Weights of a small sound classifier: batches of 384, held-out accuracy 66%.
Rows from block 4, named by matrix and row number. Each number is 500 + 25 x the weight over its row's rms, rounded and kept within 0 to 999. All counts start at 0. Numbers have three digits each. After the name is the row's rms in percent of the matrix's.
# convs2: project pointwise conv (model.blocks.4.convs.2.weight, 128x256x1x1), inputs 64-127
convs2.0 097:464490526492499506446454514488472536511471467507527505515509479495492504522478540505532504501515492485507508525491502475478497475463467491547463507498511488470490465479523476494544491471489526
convs2.1 088:513453506511515502482501457509517502542472490480484493528436486483454512488478498509463540484517534486471525480500452491464510506489523465537469510480516537496496491495522452482481490546531521
convs2.2 098:494479483513486455446488517494495459543493525471489534460476503489479480515519514484507489494511493504494503509558491446515508492534487470531511500483510519532530527514494506512500494531484503
convs2.3 102:515471539483506529444482490519530507504477538501453478514493524479481499498510465514514517504527505483469560479498534484522461524509495484549480504519521519502518518468506524502517455521492525
convs2.4 105:501493460547476497454530527512446515527453515509526501511504501507498526481530460523522481539482549490487498497516458462529498487514493518538533469495495490533480516502517568491517477535466549
convs2.5 083:529515475512530495485464485487447550504528508526535457503486530481506503549481518515466481511528511504502494514518502516537556485507518471495509501530525455493502534496499497422538483477503497
convs2.6 102:516507508476510530520536500561510483507520523481470523546494482496448472482466520423535512503543498539526499478454506452508515503465479494492529460537538532455552510500478471468479547497509514
convs2.7 095:523534494563499503532477514510461476491491504516501517498504531532477486468492487463516486489504470487483483507515487468527483444485528523475478497520519517502504486541507506494501496482508535
convs2.8 102:524480514517525495465458499458492496506548490538545479522487495520463518532511519494501486524489507450499484505486491517512481552527496520478491531506476518488520494482478505493517500493540463
convs2.9 098:510501519485447518498461478516535527558493482510487510551526524570480527492491517484475514505518457490497472469508521487494499481537531509535488533488532531484544484520515516458465486526546481
convs2.10 109:540529497538513496528500543462475443506513539504486517526501507473491479479532505518494520459444542493487532475481567529493489533501496512509481467503495523485473510479452533481518462475479494
convs2.11 114:492520506473493501523498501496470520482483519516513512534538503523498460438486515532515507451523481521466506496508510501481487508541519540450498513468477505513485481492512492535500484481512505
convs2.12 109:482496528504564450478494495546498538511494477486504491508465463512503517460491490507502441495491486493477468479450493468463487494485472515479466537472513491444488444519488521484509483506519469
convs2.13 110:503503487470524474483520510498509514472540511485490528472496500493497457509541526508492496488532542504462437515509462499485552497479486499543485513517494435509458487499498490487523517500519521
convs2.14 100:474507497476485499500461481525489489498509475503483505517471534476498487470548512499520508485494491511491494463513491467507495536506475493525544517460559524524494515556496527515521521493458516
convs2.15 103:516483501520460487494498525511520494526526470463514528480445488491516473513521481476474503532506477424486533464541496527492503537479493533519501505488491514476428487504526528542485491472525494
convs2.16 106:468452483474528488499531469504505510476553518507493472479480503499490480545480489531464455515489490530502454504443473512524499510493497514456455484528491514485545500518561516503536509521486495
convs2.17 096:486490503477497553491523433512503501514511532517534517559495508479466561512490542533480445506452473435482541506519495507509513534500503461518530521585502528487509475540501501480522483523530522
convs2.18 101:522547497480488485541516498490457502480482473458537485514487509471469464508456483490435461494474480477495467447507510499544505519514517530470496498482463522501513521485430523511547498495529475
convs2.19 090:522491469510499537484506453484452485500548493488517509505529484537494558469490508566497527549484510496536491527499520492512481455525482501487531529541480495488492466482465515494551496499528534
convs2.20 106:547465510470496551520525486506485481475533531492530499528492475517453507519504459548505541472528486494500509509516513492524551521470506463470545510535531507499503499494476521527511490525494478
convs2.21 093:498492496514493504479486518491534455492526471464493495496489538500462530542503516519526463515503491507487547531501488475514504493501509491512535520497521538494522498489498523481499523503503480
convs2.22 092:495506513526482572502450491528464494461508505517482511532506497501507493507519490476484499540488499486523543520534513509470489524516495498532533505544496519472493516531546531537520484523475490
convs2.23 105:450468503510494497532518474522522485499531508521543534525478530516481507537457483469488491497493498497504514488484507496530523517505499496482533543523539470426519511486518500538488500517521515
convs2.24 105:483521489470509501501561487503504452453551493530484488481517502518569501498495463493533501473510534468509479496496511512515473500427506457488464488511505521463509488520464471457495480524521520
convs2.25 087:499484480478512521515564438495497521485478471505495494517517509494500498512552518487513492500510507457488494444474504560466501509510479456520496497487516434456552491556536519472496483467438519
convs2.26 103:503490540506504518477499493519497488495476520477514503508522495528487468515465479527504460425529508559515541453499561503504450497459494494478466533477498509490496460468494487502504479510524528
convs2.27 108:536503518481501513480497485503473489538504462477547517492544515514490468532434536493461496507514470510482525511466539475486478486462530511532493501511515480494480484507471535513495520507508482
convs2.28 104:515472494446498491504485526513451520480533458532471481509489502502494484457522533475535444454496557537517464487495540486488505504548510531489489463524484487491526461508452499502507495524531486
convs2.29 103:487461495481475530519520485517498465503521507512513479515495545536481516500525517503497466465494498465465477512543467477507553517497456472491480495521536514525456546500489449546498489492490515
convs2.30 094:495484502506501471513500493474510523515499508473494464464439524526503486500507488512515480470501504491474520456490516463478556485482524479518471495507493481501503525503469477502526507487494503
convs2.31 092:466453494495491518504502489550445490492459503516497482535504457494512453495463467518520603531495490520500521501535523490481497458524470533472529489493535527508506518510503463502490471462471491
convs2.32 103:492489477500452472485557495503495488474494520516545510533517543505507535454456475465528535515517511521469499544529512495507502500493524545488479453482472538497484517469473480496512504544502511
convs2.33 094:469475499498510478452491479486566517481480510483504497505510473495501491487506490473512543497500499494479472525465545487542554478512457483500530489546507497491466536462456523451533504536510530
convs2.34 098:482526479522535505495460499500508510527484494508508491530494489451490490446510542483482505489499465477483477522508497512528495503521500470510494460546480510524495514515574484511514499524454518
convs2.35 110:451560493519484537520468504494510521516483500483455493484473520509480502505452462499493493478473482529501511511478522513527506459507535506503566448502502473502466455453502526463500533500471469
convs2.36 090:512516500530529552545492524505497470516510446483518516494526530532490476484521537489457485497528471493512521496537490483516440499488550496576503484496504532532489502535521485518450427522482498
convs2.37 110:498469466450464494504546481525496495479537531500480498477470466483535515501500531489524498502481479525518466518497530519519518540529529473527523489479514586492496517524445487510487529500500520
convs2.38 099:533500516475556493496499496464458540512504503494503501514529484515475495467457504516505512512526504497500523488496464467516553437529492500501498537532509501498526509489548460524463558502496456
convs2.39 100:502485480497494496489484501510460473508499516474424496499495500534499548460506497468515467471515527485468475463539479535503512523507490492490520492503501527542546513581535476492500490493494522
convs2.40 106:504496515534505502514470511515495457516470477472474473492487514476502456498486506509509498465489464511464494470549517533492521519529498499492551541521537532431494519485495550499517508484513508
convs2.41 109:486486483501497491477479483522502486543513498471466506484469448530518526475514541532549498497466496528470468504505489535494472493526522440528462479530518501482526501537515529509509536519431495
convs2.42 101:475517505478432462462487513509511526491504461507474496519508500553488470544470474534559490480487507492507509478465522498490486503442498508471522556461479529496493475473473492515499515478504447
convs2.43 109:510476492525491471523507505495514492493442533498482499503503487535530501489460475490490524506489528495478486526498493513508485500488511503499497496467486480516483467544527517502497495516476522
convs2.44 105:455513535461514522517525524506505478456484518521564524516522574494500534503537539485461482501514548517503515512492461550493470495510527539528468470531520514489515517505502504485508527470484493
convs2.45 095:532498464489443496506534454505472502514518439462505485508498489518452541515500466481496521514542520536497489509513488491525482504517522478547484500482506487506490529550548449558548503560504523
convs2.46 112:531474506515495502521466488515477459488530539508473508487461546514489487490510507540468485505533509512505465473499490494500482538492484514517494485457536491440467513490518506468566484484484518
convs2.47 110:499476478527482490483449494474482486510545455483488511476548530483518468476481488522426538514491475505494531471523548467480458511538485511472476480480473522481517484513517592519518486518485508
convs2.48 090:532475517508507502498464556453523521485518509509518465475492503458532496534521494502547527527517498494473516512484493527509507486471497512506469507504508472503506473472499483532513476557470517
convs2.49 114:537502487509522546462481478527509518486489463450533513513484512510502483493497471469449495494470483468489489481465509496493507520486498506481490520531466450489513463465471530509509503496502477
convs2.50 106:546525519495503467513486512490473490469528544488505509516518484450514536459492489469505477490536500505559532507528532488486494524505524516497535492479492537507458525537536456502521491459507503
convs2.51 098:496486511490502484463491443486497501497504505486493500502539440497526535485507474485470513520527511454507480519481489502501515510522509522532480533543482524502502468507504502529487476480508485
convs2.52 102:547491478509533470491481476476494460484473463467462509477514568501487481483511489511507524506509554486509502526504485506538475504455502505535503492501536536490470507496510482507450500516520508
convs2.53 112:481544497494470458498515463534525454529482524506521532517561506514479501497453472521518532488517477521511474488506518461510482484484467520529489492497476539530479498477510513515507535517521524
convs2.54 102:508553465514500467533554507491498479528458448503522454534503499506448515512485502529492493494483557508507512482534516494469493485473509460512473486531545513509466521500536495514502509445534470
convs2.55 100:534487513520461501502498501512535496472487494520483482521481503468465524512466490496458567513490518474524523523460475518505491529546469510507521553569465486545512526458528520502518529537489546
convs2.56 094:523489478430512506487531510463492463484545481430507485545509501519497459515530532516493505508481496539524523539483474487471542514497529539494479495497444446471514469443515491506527519464540483
convs2.57 083:515480516470497508526466511489502486516535453463494497513497524481502522550501510453503472475485512551520487495464512536517523476452519486487473504465435476495492516508451519479492538533571462
convs2.58 094:530474475522487498466481480494463505524493449487497515528504491514539513475510516512534479553498486495523570485462480487527502521484404477524500501479471513503500497496492477469462494467460501
convs2.59 091:453448484545506519475499480490516495549468501505500507535543471491502489489484523562478543514505474486490495509491468479505502511497458539517497532525462536520489470502499498502503508463506483
convs2.60 106:527547483501552470500492524470492461516493498502553533508530483512511479499485516514483485442503546501462497479529456500470489481500534499507470494515511469514468510506516508497498503519520485
convs2.61 092:516505501509486492470505503506492489497538464474441544525496492489487506538505480457485538512511490481487531516529495506479510500485464453489501509497487516454503493487548521511504498514525541
convs2.62 100:471521491523515533506471485502520495462513470510502513512503514498474548494479508507495545511504476517508499506537523531465488528534462483522533500538530524492408503515450511547481490509499499
convs2.63 110:500491503500521515468491530504510486500477525531518483479546515496496530521478495499511484498535514484499514491442471466507484553470500503537503501504507553554505485446475535510543470538477520
convs2.64 100:483477530550470495486496480491502483490510454502456497496494522515527466506463505531545479498514549486501537488548496521471498489453512542516466505500458535508536495493446512519519485512519536
convs2.65 096:545462509469522510521493493504509489532509543493474482482534506494465509469465484475488500478496535481537495516436487519505490502518515476505492502521502501506529492493496539492474478492510492
convs2.66 087:522514489465535523500492501539488457487500514472500499493503515495492469516467428545494513473511495447498533479472493524506473503510480525528496485494478525483453511537440534508477524520536536
convs2.67 106:494525543492505493503467520534516508489492487459519501490529465506479506509491515530509500519455483457514496511501454513485450488509499470539475484529491519524454453518474531499510497525492446
convs2.68 100:534509464528510521530503526525462449485487491540496518507487452539514475497517518466514493530512553513483459511529538514464532475511481531485518511497475481499468505498519519555488544485478481
convs2.69 093:489493543457486523499482483504492492532512518474494496498441525537460515482485494456532466454469515465466518457480510490489476518499473509539487504474513536522491529480470530495508522515537547
convs2.70 099:539507489515486490492500535494520527517513519500518506559477485495487472524523476453467463524555492466539439513505507446512490484508546494504498498515496472460517487545492540490480521473480492
convs2.71 107:428431485514483491437477500506545518467484495498497518450511509511491482541486460543504453511479492492516516497489521467480490522470458479518494521517486507493491522490416495464486523518507495
convs2.72 101:494478507483520519485535556532465572462484464532495479516532515516518473469493519481523522503491468497488525531481505515488488455507520515453493521487522478480490453482510497488487520475523527
convs2.73 091:510493494513512538546501490538483525444492533501509528460481490496529491563480499504494541525469471450533546505482472506541507490482499519537499496473472452518490498500534478505526512478511509
convs2.74 101:501523508506470529498505497507493493459495467451508475487461529465498515529481492510495495515493452551542484458521537511484485516474529524519515489497490532447502520511475489502497518512542502
convs2.75 084:484510516487445487501457507534494516485466459524494474471528490544478495556504526523512542533491486511492489541474548506485477523487446533503522487505489504476480494472505508526481535500538503
convs2.76 092:491495517467529523508499510485507527476540505486489498510507480515498475513527530502454504474491489500554504513491517471503525509492504516527475497517486493480512498467542465547509487475451515
convs2.77 111:473453529468510530496545485436490510516507495503490468503512453504467462530467485497514530493529493479514513500479497515498473528560483529509486491506494523530495503491524527506455543525501496
convs2.78 094:488495508539491536446467484480453514478525455509496498518540523505480518495515468460521509511525470509537504491541521510527519524513501468489544502483508475512479505447510519488496517502515481
convs2.79 104:538525519530499493501546509494516488517501496515488522490475499494497502505509511518502520494523472510514492522515530482539432497519496483490531479452494508498511479503517486484491515531494502
convs2.80 096:534495485486509489484518513511513493488510535473481506549494481475523443454493526492467529511501519492508497501520476571553486478492512479503538494520510526518557556502526509506455459488523522
convs2.81 104:508483454495479470483514519478458499521527517494512541463469517465522469478474480496494403498520548509510532512509521478451485536524537495496454514507493481541490511487476476502494492469456517
convs2.82 108:455479532452491492524504531509477495489458484526554481499527518494533489468453497533477531481483503537475481485480507519496494515483488523447555507479532502545545497516493550534479482467480503
convs2.83 089:533554488472522485483489515493498494488542478538522500508503519531534523512489524510518495491485508534490509504543488483537471544504535503542470513527510452512502507495508504476500513475498472
convs2.84 097:516508504523487502474529494483494506504523488494500501552498478493463482500501460510513544519541518500507518489469514467488481526501466500508458489489489462501491495462502512519519466527491504
convs2.85 109:561492493520522485536487530526538553533519503500464495515528508492492479493539476464511521497466498482454441499508520531481448487521551526486522462492468495522517533545508536485462491465484498
convs2.86 097:472502485516516477563513434523524464516476496480515478476505503510478535499509518498492477504477555492484466509464503539521516447506502499496546507497501509487495567494467486492476489498489492
convs2.87 107:509487491560498513530517507533470522477538549466533500512519468490503444475526433473459497534546462527513554483474485489509516514537495501533523508487498467516452479501524518495526504512499536
convs2.88 107:512508500540518512480472526522498492525480524538496525522452503524531505488493510460520550463488516479513492506512487496431535525516463516502523480505476523512471504487499501523485482469477527
convs2.89 106:473486478528506522509489547500481523537490463493534501467508521486508496515479510474490480507530481471500493473503500512515485475535492491513534505512500474510466480461514559537497507523512419
convs2.90 091:525519524499513525494487480526478510479490450500455476514479520533510507446522514539504476478524532480495506521498480484509473515485488522463498502481469511504471469535503532507475503501507508
convs2.91 095:513515510516538525549478471505517503510523553504502492517527551447525502495490473495482486518493494486500511496480540562525530524532518517472493523497520501511500485501492522516524466563473510
convs2.92 099:523498498483517494489482485527500524490499482510497493474502539522513538519516538531536493500453498507508493509479479503499555551520492476494528510531516461518463512500503537479499507497471498
convs2.93 109:526506498512517502453438506487485452501483482515499519529518466508547520485493500471535528536473490508522481480518521558508535502526522471504506482518522488567513455499503517465509442479463518
convs2.94 090:453502497454516491472497516515519492523506497496486521483501461500526499493461475492490487532547517527464507481454525488462490474474501491483507465510508503538535468481513490469494490520456473
convs2.95 092:516468479523546491524473489508497491532468499485471534475479473499479472533533560467509513506491487534507498455492529557481475526489483481478527489506531524515481537536577477490500474478518514
convs2.96 091:501488466479529496461493542524533481478483499479492446522551505517493476514456525494540527506514448510498493512476532482496473481488488516481526494479485513516525474493487517497503527507441566
convs2.97 100:547504501517482501501534517474563478513502500496460519478518529531500566480556495511517547539487508500536506476521481506498479456483460518483513469504509538544525481463536522515550476509464528
convs2.98 111:474463504515500469554510545502502505519471456497498518552529509473493446531497513460540520524487468461512506500414474536478483485534488511500471513519488571501463488515503537524500486501493496
convs2.99 099:501492498490481489429481500516467495491524483474506502479534498503488503517499489502516540513523539509564505542477464479504470495517514521528457467514504500485483502474500485506489526490490505
convs2.100 093:557515491503491521565498482482514498506559507487496489502499491531490496489494455532485476518499501442500539482522516473520503475529507529508523481466503474519498475551500512499512537479476543
convs2.101 101:504501516472548505476498517511512553459529482498511482526495514542472498511515495478500574469510515483506484529528440536483502492489483431506533482504492478504477531491465462462542494493466482
convs2.102 099:505485506518472517489483460495527485501495501486471465503473513523480507503479487471508512485489506528527468522444484497444472454512569448521489477520502528474474507473483529484491505527513518
convs2.103 097:512461493511493511534480514474461518482512530511472474490487482479503496505520508489491497536496464483504513497509505488509510482484525510479511495531526486509489509488489511489524461503479493
convs2.104 096:468573496515520513515474467512537515499490515507513507507464527491501504509502531488497506512559523501460505479483498493498480498548509504504559497492515505487518477463468493535521506554507503
convs2.105 102:472487532522473467517510521485497501527497518536535477505480490509534544483519508483502515507482487525484555559494444535521529501553514458510490494464532572486519492497531531501559492522496501
convs2.106 089:498504503516500516507476470509490518482487487514484449499482512478547474505471495505463512463487500476464517488471487492530540514470516480507501505514511495481556472504522513490515457548437504
convs2.107 105:470490515553469481484484472494436488520456523498460496509538500525484582536436559503493520535494526460527491483512508501491490500493484504519475509544478532495508486478516489526529523504504519
convs2.108 106:478503510523470485512482520567475504490440490509502499484492528510488476527421472512499455507482515494487491507540502524498528520489522496469493513464472549513533468512509473532539490531517475
convs2.109 103:539500503477516535497511520513533500517492501488541527495523532519499496496472483475526477486550495469517496472489466466528516513524481536493485526476507506476499501474520463532539472515544485
convs2.110 092:449558542495470476490481477464495526516484509442476486506545483504480503490528510475493491491504523509549482483490495504485467516468515502483513479470478508516482481485518528499533525464493501
convs2.111 090:503527490529477487451515492526469507494497535497583462531467498508514505492500491528457507517482482486507522534469402487520488501494523520455494482484483468522542507500561516509489492439539479
convs2.112 090:445469471507485485470498511490509457513501473518504543520469478480546483501482483491520444534533508511434474507554472494505526482528462497511513512510489506519518467469489466509500502489477543
convs2.113 095:509513521465448492475493518539484512499475488473561530487468456484504482519519478520502489493506488491518522507480505514491526473462513510501450493471514509468518505476480561533503536456496532
convs2.114 106:473474499515493501491521503473476502511475466486433500507525511517502467498490508462507496512488490507481453490506479567534483489504439485534519497506497487506492512512489512490468486486508526
convs2.115 098:516498500446455507495506490512456465469523545493480499528483536472482521468504504469508473509481510479506481461497497456490563488491489505465482516492470479480518516508492529452507518479492473
convs2.116 094:501465489480496489512555497527539517486462496487515502526476543462507484491543505454510464488479534463492449507487535492431525508491491474483479504522528552471551463457452451510517510506526461
convs2.117 091:461551533450464505480511546498463503467463452509506516493537487506483507495527483466532476482544518507546514495539482524464483476523492482559444493529508516538529476498476498551547513509517489
convs2.118 101:464480516465526480538478503538536494519487511535479505518546497448517449540538553502506495502526497527535494523489542506478467536530504533421515496467532462505504516494514511519516500485515513
convs2.119 092:519496525450477518475531518474516521510473505477460488504487518501514463511469524513452509487475508491519542511552476522459523480489511457469458449486484461526484458469505517540501496492521496
convs2.120 102:511493509465492504474498524544504483457484509507499507500488518497463526497527451520453502502508455522478504494475467460508485525506505497528503506507514456537510515522481538434461515461490491
convs2.121 097:497451484500513482500515513500520474524464487492524467454471452517506509479519496496513513499484486484516547484463516519483522496485456488461500518527460518467509498497500484506454504491560521
convs2.122 090:529523508484509478519547476504538536544499483500476496504486521472508474473513487495502501494480510486500471505509476548495490494483488510498519498499476454513494549451515516482522468511516491
convs2.123 109:502541468485495486488484451538474506451449508475505490492494503518507462496535532493490516525484507478523475530522493519525529514522469494451526546488491521508544481473510525493483500514508495
convs2.124 113:570512484496480493503498482519501511487527485479512482475489498512515515477507476475496495529546527482485521502467467517524524489525536483486477505530493470521525543496488512475509487498502516
convs2.125 103:497495518522500526511473530484516521476524524449463516493496519509496469494524470516456539481516469489514510517517527508498497507463563514482488503501491471527440502489546473486514493483501493
convs2.126 098:507488519474527475470466483489495534526502516488499520523468501529484556469523451557526498512523464468496481504521501506484513516506487487483555503497527508503495493516516465523528534534513493
convs2.127 102:497493516510480512506496524508477460493498496506506469482491518468514460528499516442485568514504534507452511521486452503498457503466495535446543494505566509467477482495518509515534455477490517