config.yaml
num_classes: 4
norm: "batchnorm"
batch_size: 384
weight_decay: 0.1
Rows from block 3 of a small sound classifier, named by matrix and row number. Rows with one number belong to one channel. Each number is 128 + 24 x the weight over its row's rms, rounded and kept within 0 to 255. All counts start at 0. Numbers have three digits each. After the name is the row's rms in percent of the matrix's.
After each channel's rows are labels from the 100 clips, of 14848, where the channel reaches its highest value: "strongest on" is what is common among them. Only what is clearly more common there than usual is listed. The data: acted Russian speech (Dusha). In brackets: how many of the 100, against the usual share in percent.
# convs0: expand 5x5 conv (model.blocks.3.convs.0.weight, 256x64x5x5, each kernel summed), inputs 0-63
# convs1: project pointwise conv (model.blocks.3.convs.1.weight, 64x256x1x1, transposed), outputs 0-63

convs0.62 131:128127111107118134078145146116148116141111118163138106131079080111100111151146124112104110162090120141091122135109095125123148106117127161135091135135141155138129185129133131178117090099169166
convs1.62 109:153127142159067138119092135140082125120112160117080096121121103138145107117118126132120146114164134154161139099139140136140151137053157147115123117119132100179153087127117115122113118157107145
strongest on: emotion: angry (43 vs 18.9)

convs0.15 097:115110136140144115137120162141117091184107140186132114105136125119156084157132133109135155121119159160123080089119115109112112158160141139156152153136150129178131155104162135097136101149111155
convs1.15 093:054144194127132164115153100139123145158145148105136130156098104087135138120146147094137095134119168163144121109099122114159164133137097113146101122141120145133122139119106130127122121136074105
strongest on: emotion: positive (44 vs 18.5)

convs0.239 098:150130147125138136099123142136141100094100117114137101167128114152135122155126145067128148087119128150095083120108116139128161102111146145160142136100139137170146142071085171121171106103113130
convs1.239 094:122148143126123163189117113149126118159106127114132116113158084114069138170130133149143178137102088106130107160100127150132071139148131115105115109122111098134134142144139149135163117082119138
strongest on: emotion: positive (48 vs 18.5)

convs0.118 117:188118151125101161157118142144138151176151145095128150131107159125155137137136149101113101117126142129065085121139109137123126145103129115127127114128119141180066117103153122125135120167138088
convs1.118 095:125118164137156149093105180145190114116110134151110143120144113097126095154106124185151158144088156113135114138132119136154115143137095137154160165145123131130089149143117135166108133100105157
strongest on: emotion: positive (42 vs 18.5)

convs0.32 082:155144090132100143126113113111088119098102116127136068152145127134132122107094134166155151073136123164102133101140080133118131113146142093149163115109137137154127121085119102129101121094158164
convs1.32 093:159136104113112182149131101150049098119122167135152132138089106101119166157133128154139123102122097107098138110166125126107140163105160107120132145113123143150108130135111128113126133159076133
strongest on: emotion: positive (56 vs 18.5)

convs0.174 096:107158144137084135134146114089133108124125146156124101117133082121138143114158110126096145126166113143066141161146127119115150162162137160139139158156094134095147127107131124102202106129135111
convs1.174 093:118110120156138153146093162121127148133178135131152148105113113134107132167156156103168127143133095131154085129149160110165127135125137138149119099133122158138115147100160181107131153194102108
strongest on: emotion: positive (45 vs 18.5)

convs0.192 111:149112146136091122112151166167108116106137107086122097142126118103128114163103134115072085111072118147114157127110141109117086099116168145097126128143101154140102153126130139162107106130106158
convs1.192 091:123173159124165122126121146111138139099088157167098132103164148126114104091102131074114146108116160131122114120145154154104125146076117112147095131123136127117107134128149055125121089125124144
strongest on: emotion: angry (52 vs 18.9)

convs0.154 087:118162153109158153124154087150140140079123136134129079148127119100144111126096144128113144096114114141117102151067130080121120106089168117122128163158175118127131131141122121161101152099104144
convs1.154 104:098165160124127104132144110115092112114141118094146155122094118121092150141103159133133115129075140131164133123108131105101116102154065096127156123103090114081099112127141142078125110123105141
strongest on: emotion: positive (50 vs 18.5)

convs0.197 100:155151139143087171145105125158141142132132103176118158119101092138140119102145147100132132091116139153128098090097135128103147145119114116110169136161102126136152109136137175107148172079116089
convs1.197 100:122151142122120117122134096135158069140096145133122180098118095130098141133145161102119146147107111122141148120114123165205113134125144175151114144174115122145115087120143101139115157107133145
strongest on: emotion: positive (39 vs 18.5)

convs0.37 084:103126103130128140122128140167131126145122170117155140152094066118123136131090116121088131135111162146145178144109112126140101103108134152102100122080140176105157119127109148100133170118135076
convs1.37 106:133153106145078127171149108112126131096079170139142141105087147121113138114138117152128115102139136134163096126141112106161122136146103075139131118120127092125116167101134159121153170156102080
strongest on: emotion: positive (68 vs 18.5)

convs0.2 102:108155167160116163116136149174176139124086130106109091128165133161103082107131126138123115131159097111177137116126115101121143122115101103110134158171098105136152112169131118146142125106131154
convs1.2 102:144099117123081146117086124092183138096134133133112136110156123132137136142104130159095110138140129123113127135164147138062117126131133142081161135081121113107141128128139120149116063127147175
strongest on: emotion: angry (47 vs 18.9)

convs0.61 103:190086086115111125087104146124113088114146146133115159115157131124105121142130117126131130082101137138135124107145092108122144129151107183132082101145112132142152176115127123072138118103138117
convs1.61 096:125086082166133124127118128099176100154105130143126141076134109117116115150097115131161108140094112105121126132095139137085154135135109076146150118133116120117180131136140092152098111116134179
strongest on: emotion: angry (44 vs 18.9)

convs0.201 087:179154117165124121093132177132116124114138128137105086137136131137146133136160160097084089110132143163129107141159098115134107124092157165103141120133126084183146136097140141136098156118128150
convs1.201 090:111158141150141116131112169105074115100119116138173132089079140102116112144118103115150114145116127143116111142107140142068111150116129083133141142150099166120157155158156109094112103096132145
strongest on: emotion: positive (40 vs 18.5)

convs0.229 100:133116165144118113113102135145145117147104115074161101100164174110146115131104117125154124105136098116128120114169121153134117131139161128088090116122126098190111087129153091129118083110119106
convs1.229 095:139181158131128123109108086121130140140125120191172130173109110123129145116143107133118131126069086092141143114098087144160130098141156119135149147123124174115101135159132109105143121143157142
strongest on: emotion: angry (49 vs 18.9)

convs0.71 111:167105135168106113143124102118107121165155123141162124131127127097123103181112078099136124106106099132104089133137123103133145107101135138154141154143138165176088151132149120174103131113100160
convs1.71 093:154154137109144162093173134122111112152116110122125099119117170116169186107081122107126123146120139139156086105073118107132148131130124114174119144119125130171149119110162140098101103155123134
strongest on: emotion: angry (46 vs 18.9)

convs0.217 107:135169151111140097159158129152113117140135129116113139116128151124135146146128114131106120101062184125164130125097143126111170133122134136171136123116128118160133186106199148150099103137123119
convs1.217 098:102115156149103109137162109104127144150132092144153139148151165131146110143131137163096093121162190147102116080113113119124115126156131124125126099123102184115153129145139132178133118128162083
strongest on: emotion: positive (38 vs 18.5)

convs0.220 116:148130158128103081137074105129144133164112084132122149178137162149123150156108114129122111109163127119108123116136090143126157127147145144123114165115117154147155074138135093121145157158124075
convs1.220 103:126113165103144147114103121113144107124122130090096144125145141159113076126114138131123161080154115116106087155144173143118133136119096133119131161170158141131089148169112105115100134062135131
strongest on: emotion: angry (44 vs 18.9)

convs0.156 107:134142156142135083148120101124141139143090121100126157150148117110132077129111091118114093090192095117099145135152075128147133166135144121172107148135145164128148140127153121093140115109112146
convs1.156 103:130136100152127116101103112151148102163071160166134133139136105141156171140124094145093136128099129144139120113124062149101130140128126076137099134115154095151142161107131105119098087133118118
strongest on: emotion: positive (66 vs 18.5)

convs0.249 100:107111172154130130128082150127128122158106121095188128129110111072116136173146162088125122116114129134060145150140108119120147140116159145129114132101169143156152107112121145139131140123169136
convs1.249 102:160090151126119164134139114143129163115144139087116117166110140104122127070166111147123098136120140124127089105143175132113121185123140121142079141115123126149126150114097138123162127130067101
strongest on: emotion: positive (40 vs 18.5)

convs0.6 095:126143128092084110145098156106127105136089156108115159106167130127138126167141129139110117140145093130127088112091079133112159163106131138074111167116114122138093104141156122143146103087129105
convs1.6 102:152146085128119121105135120109143150127155120138138145120117157142150159122135104091109109155177105110131144163100115107112148162138111120079190123137167175117118099157113149111079119143137102
strongest on: emotion: angry (42 vs 18.9)

convs0.190 094:142143120144132154159131148139085145126115161144115101125123138129138131144084120131110158143118102176107156029161123141159119157112110146100157117102128133147163128125115131111154138115088141
convs1.190 084:173142100164098138105132132131090090122113130151095122160145128182171131181147170116108119092095136147125090123155125125114142156133146143129113089104119139153107108133108083107120141144146123
strongest on: emotion: positive (39 vs 18.5)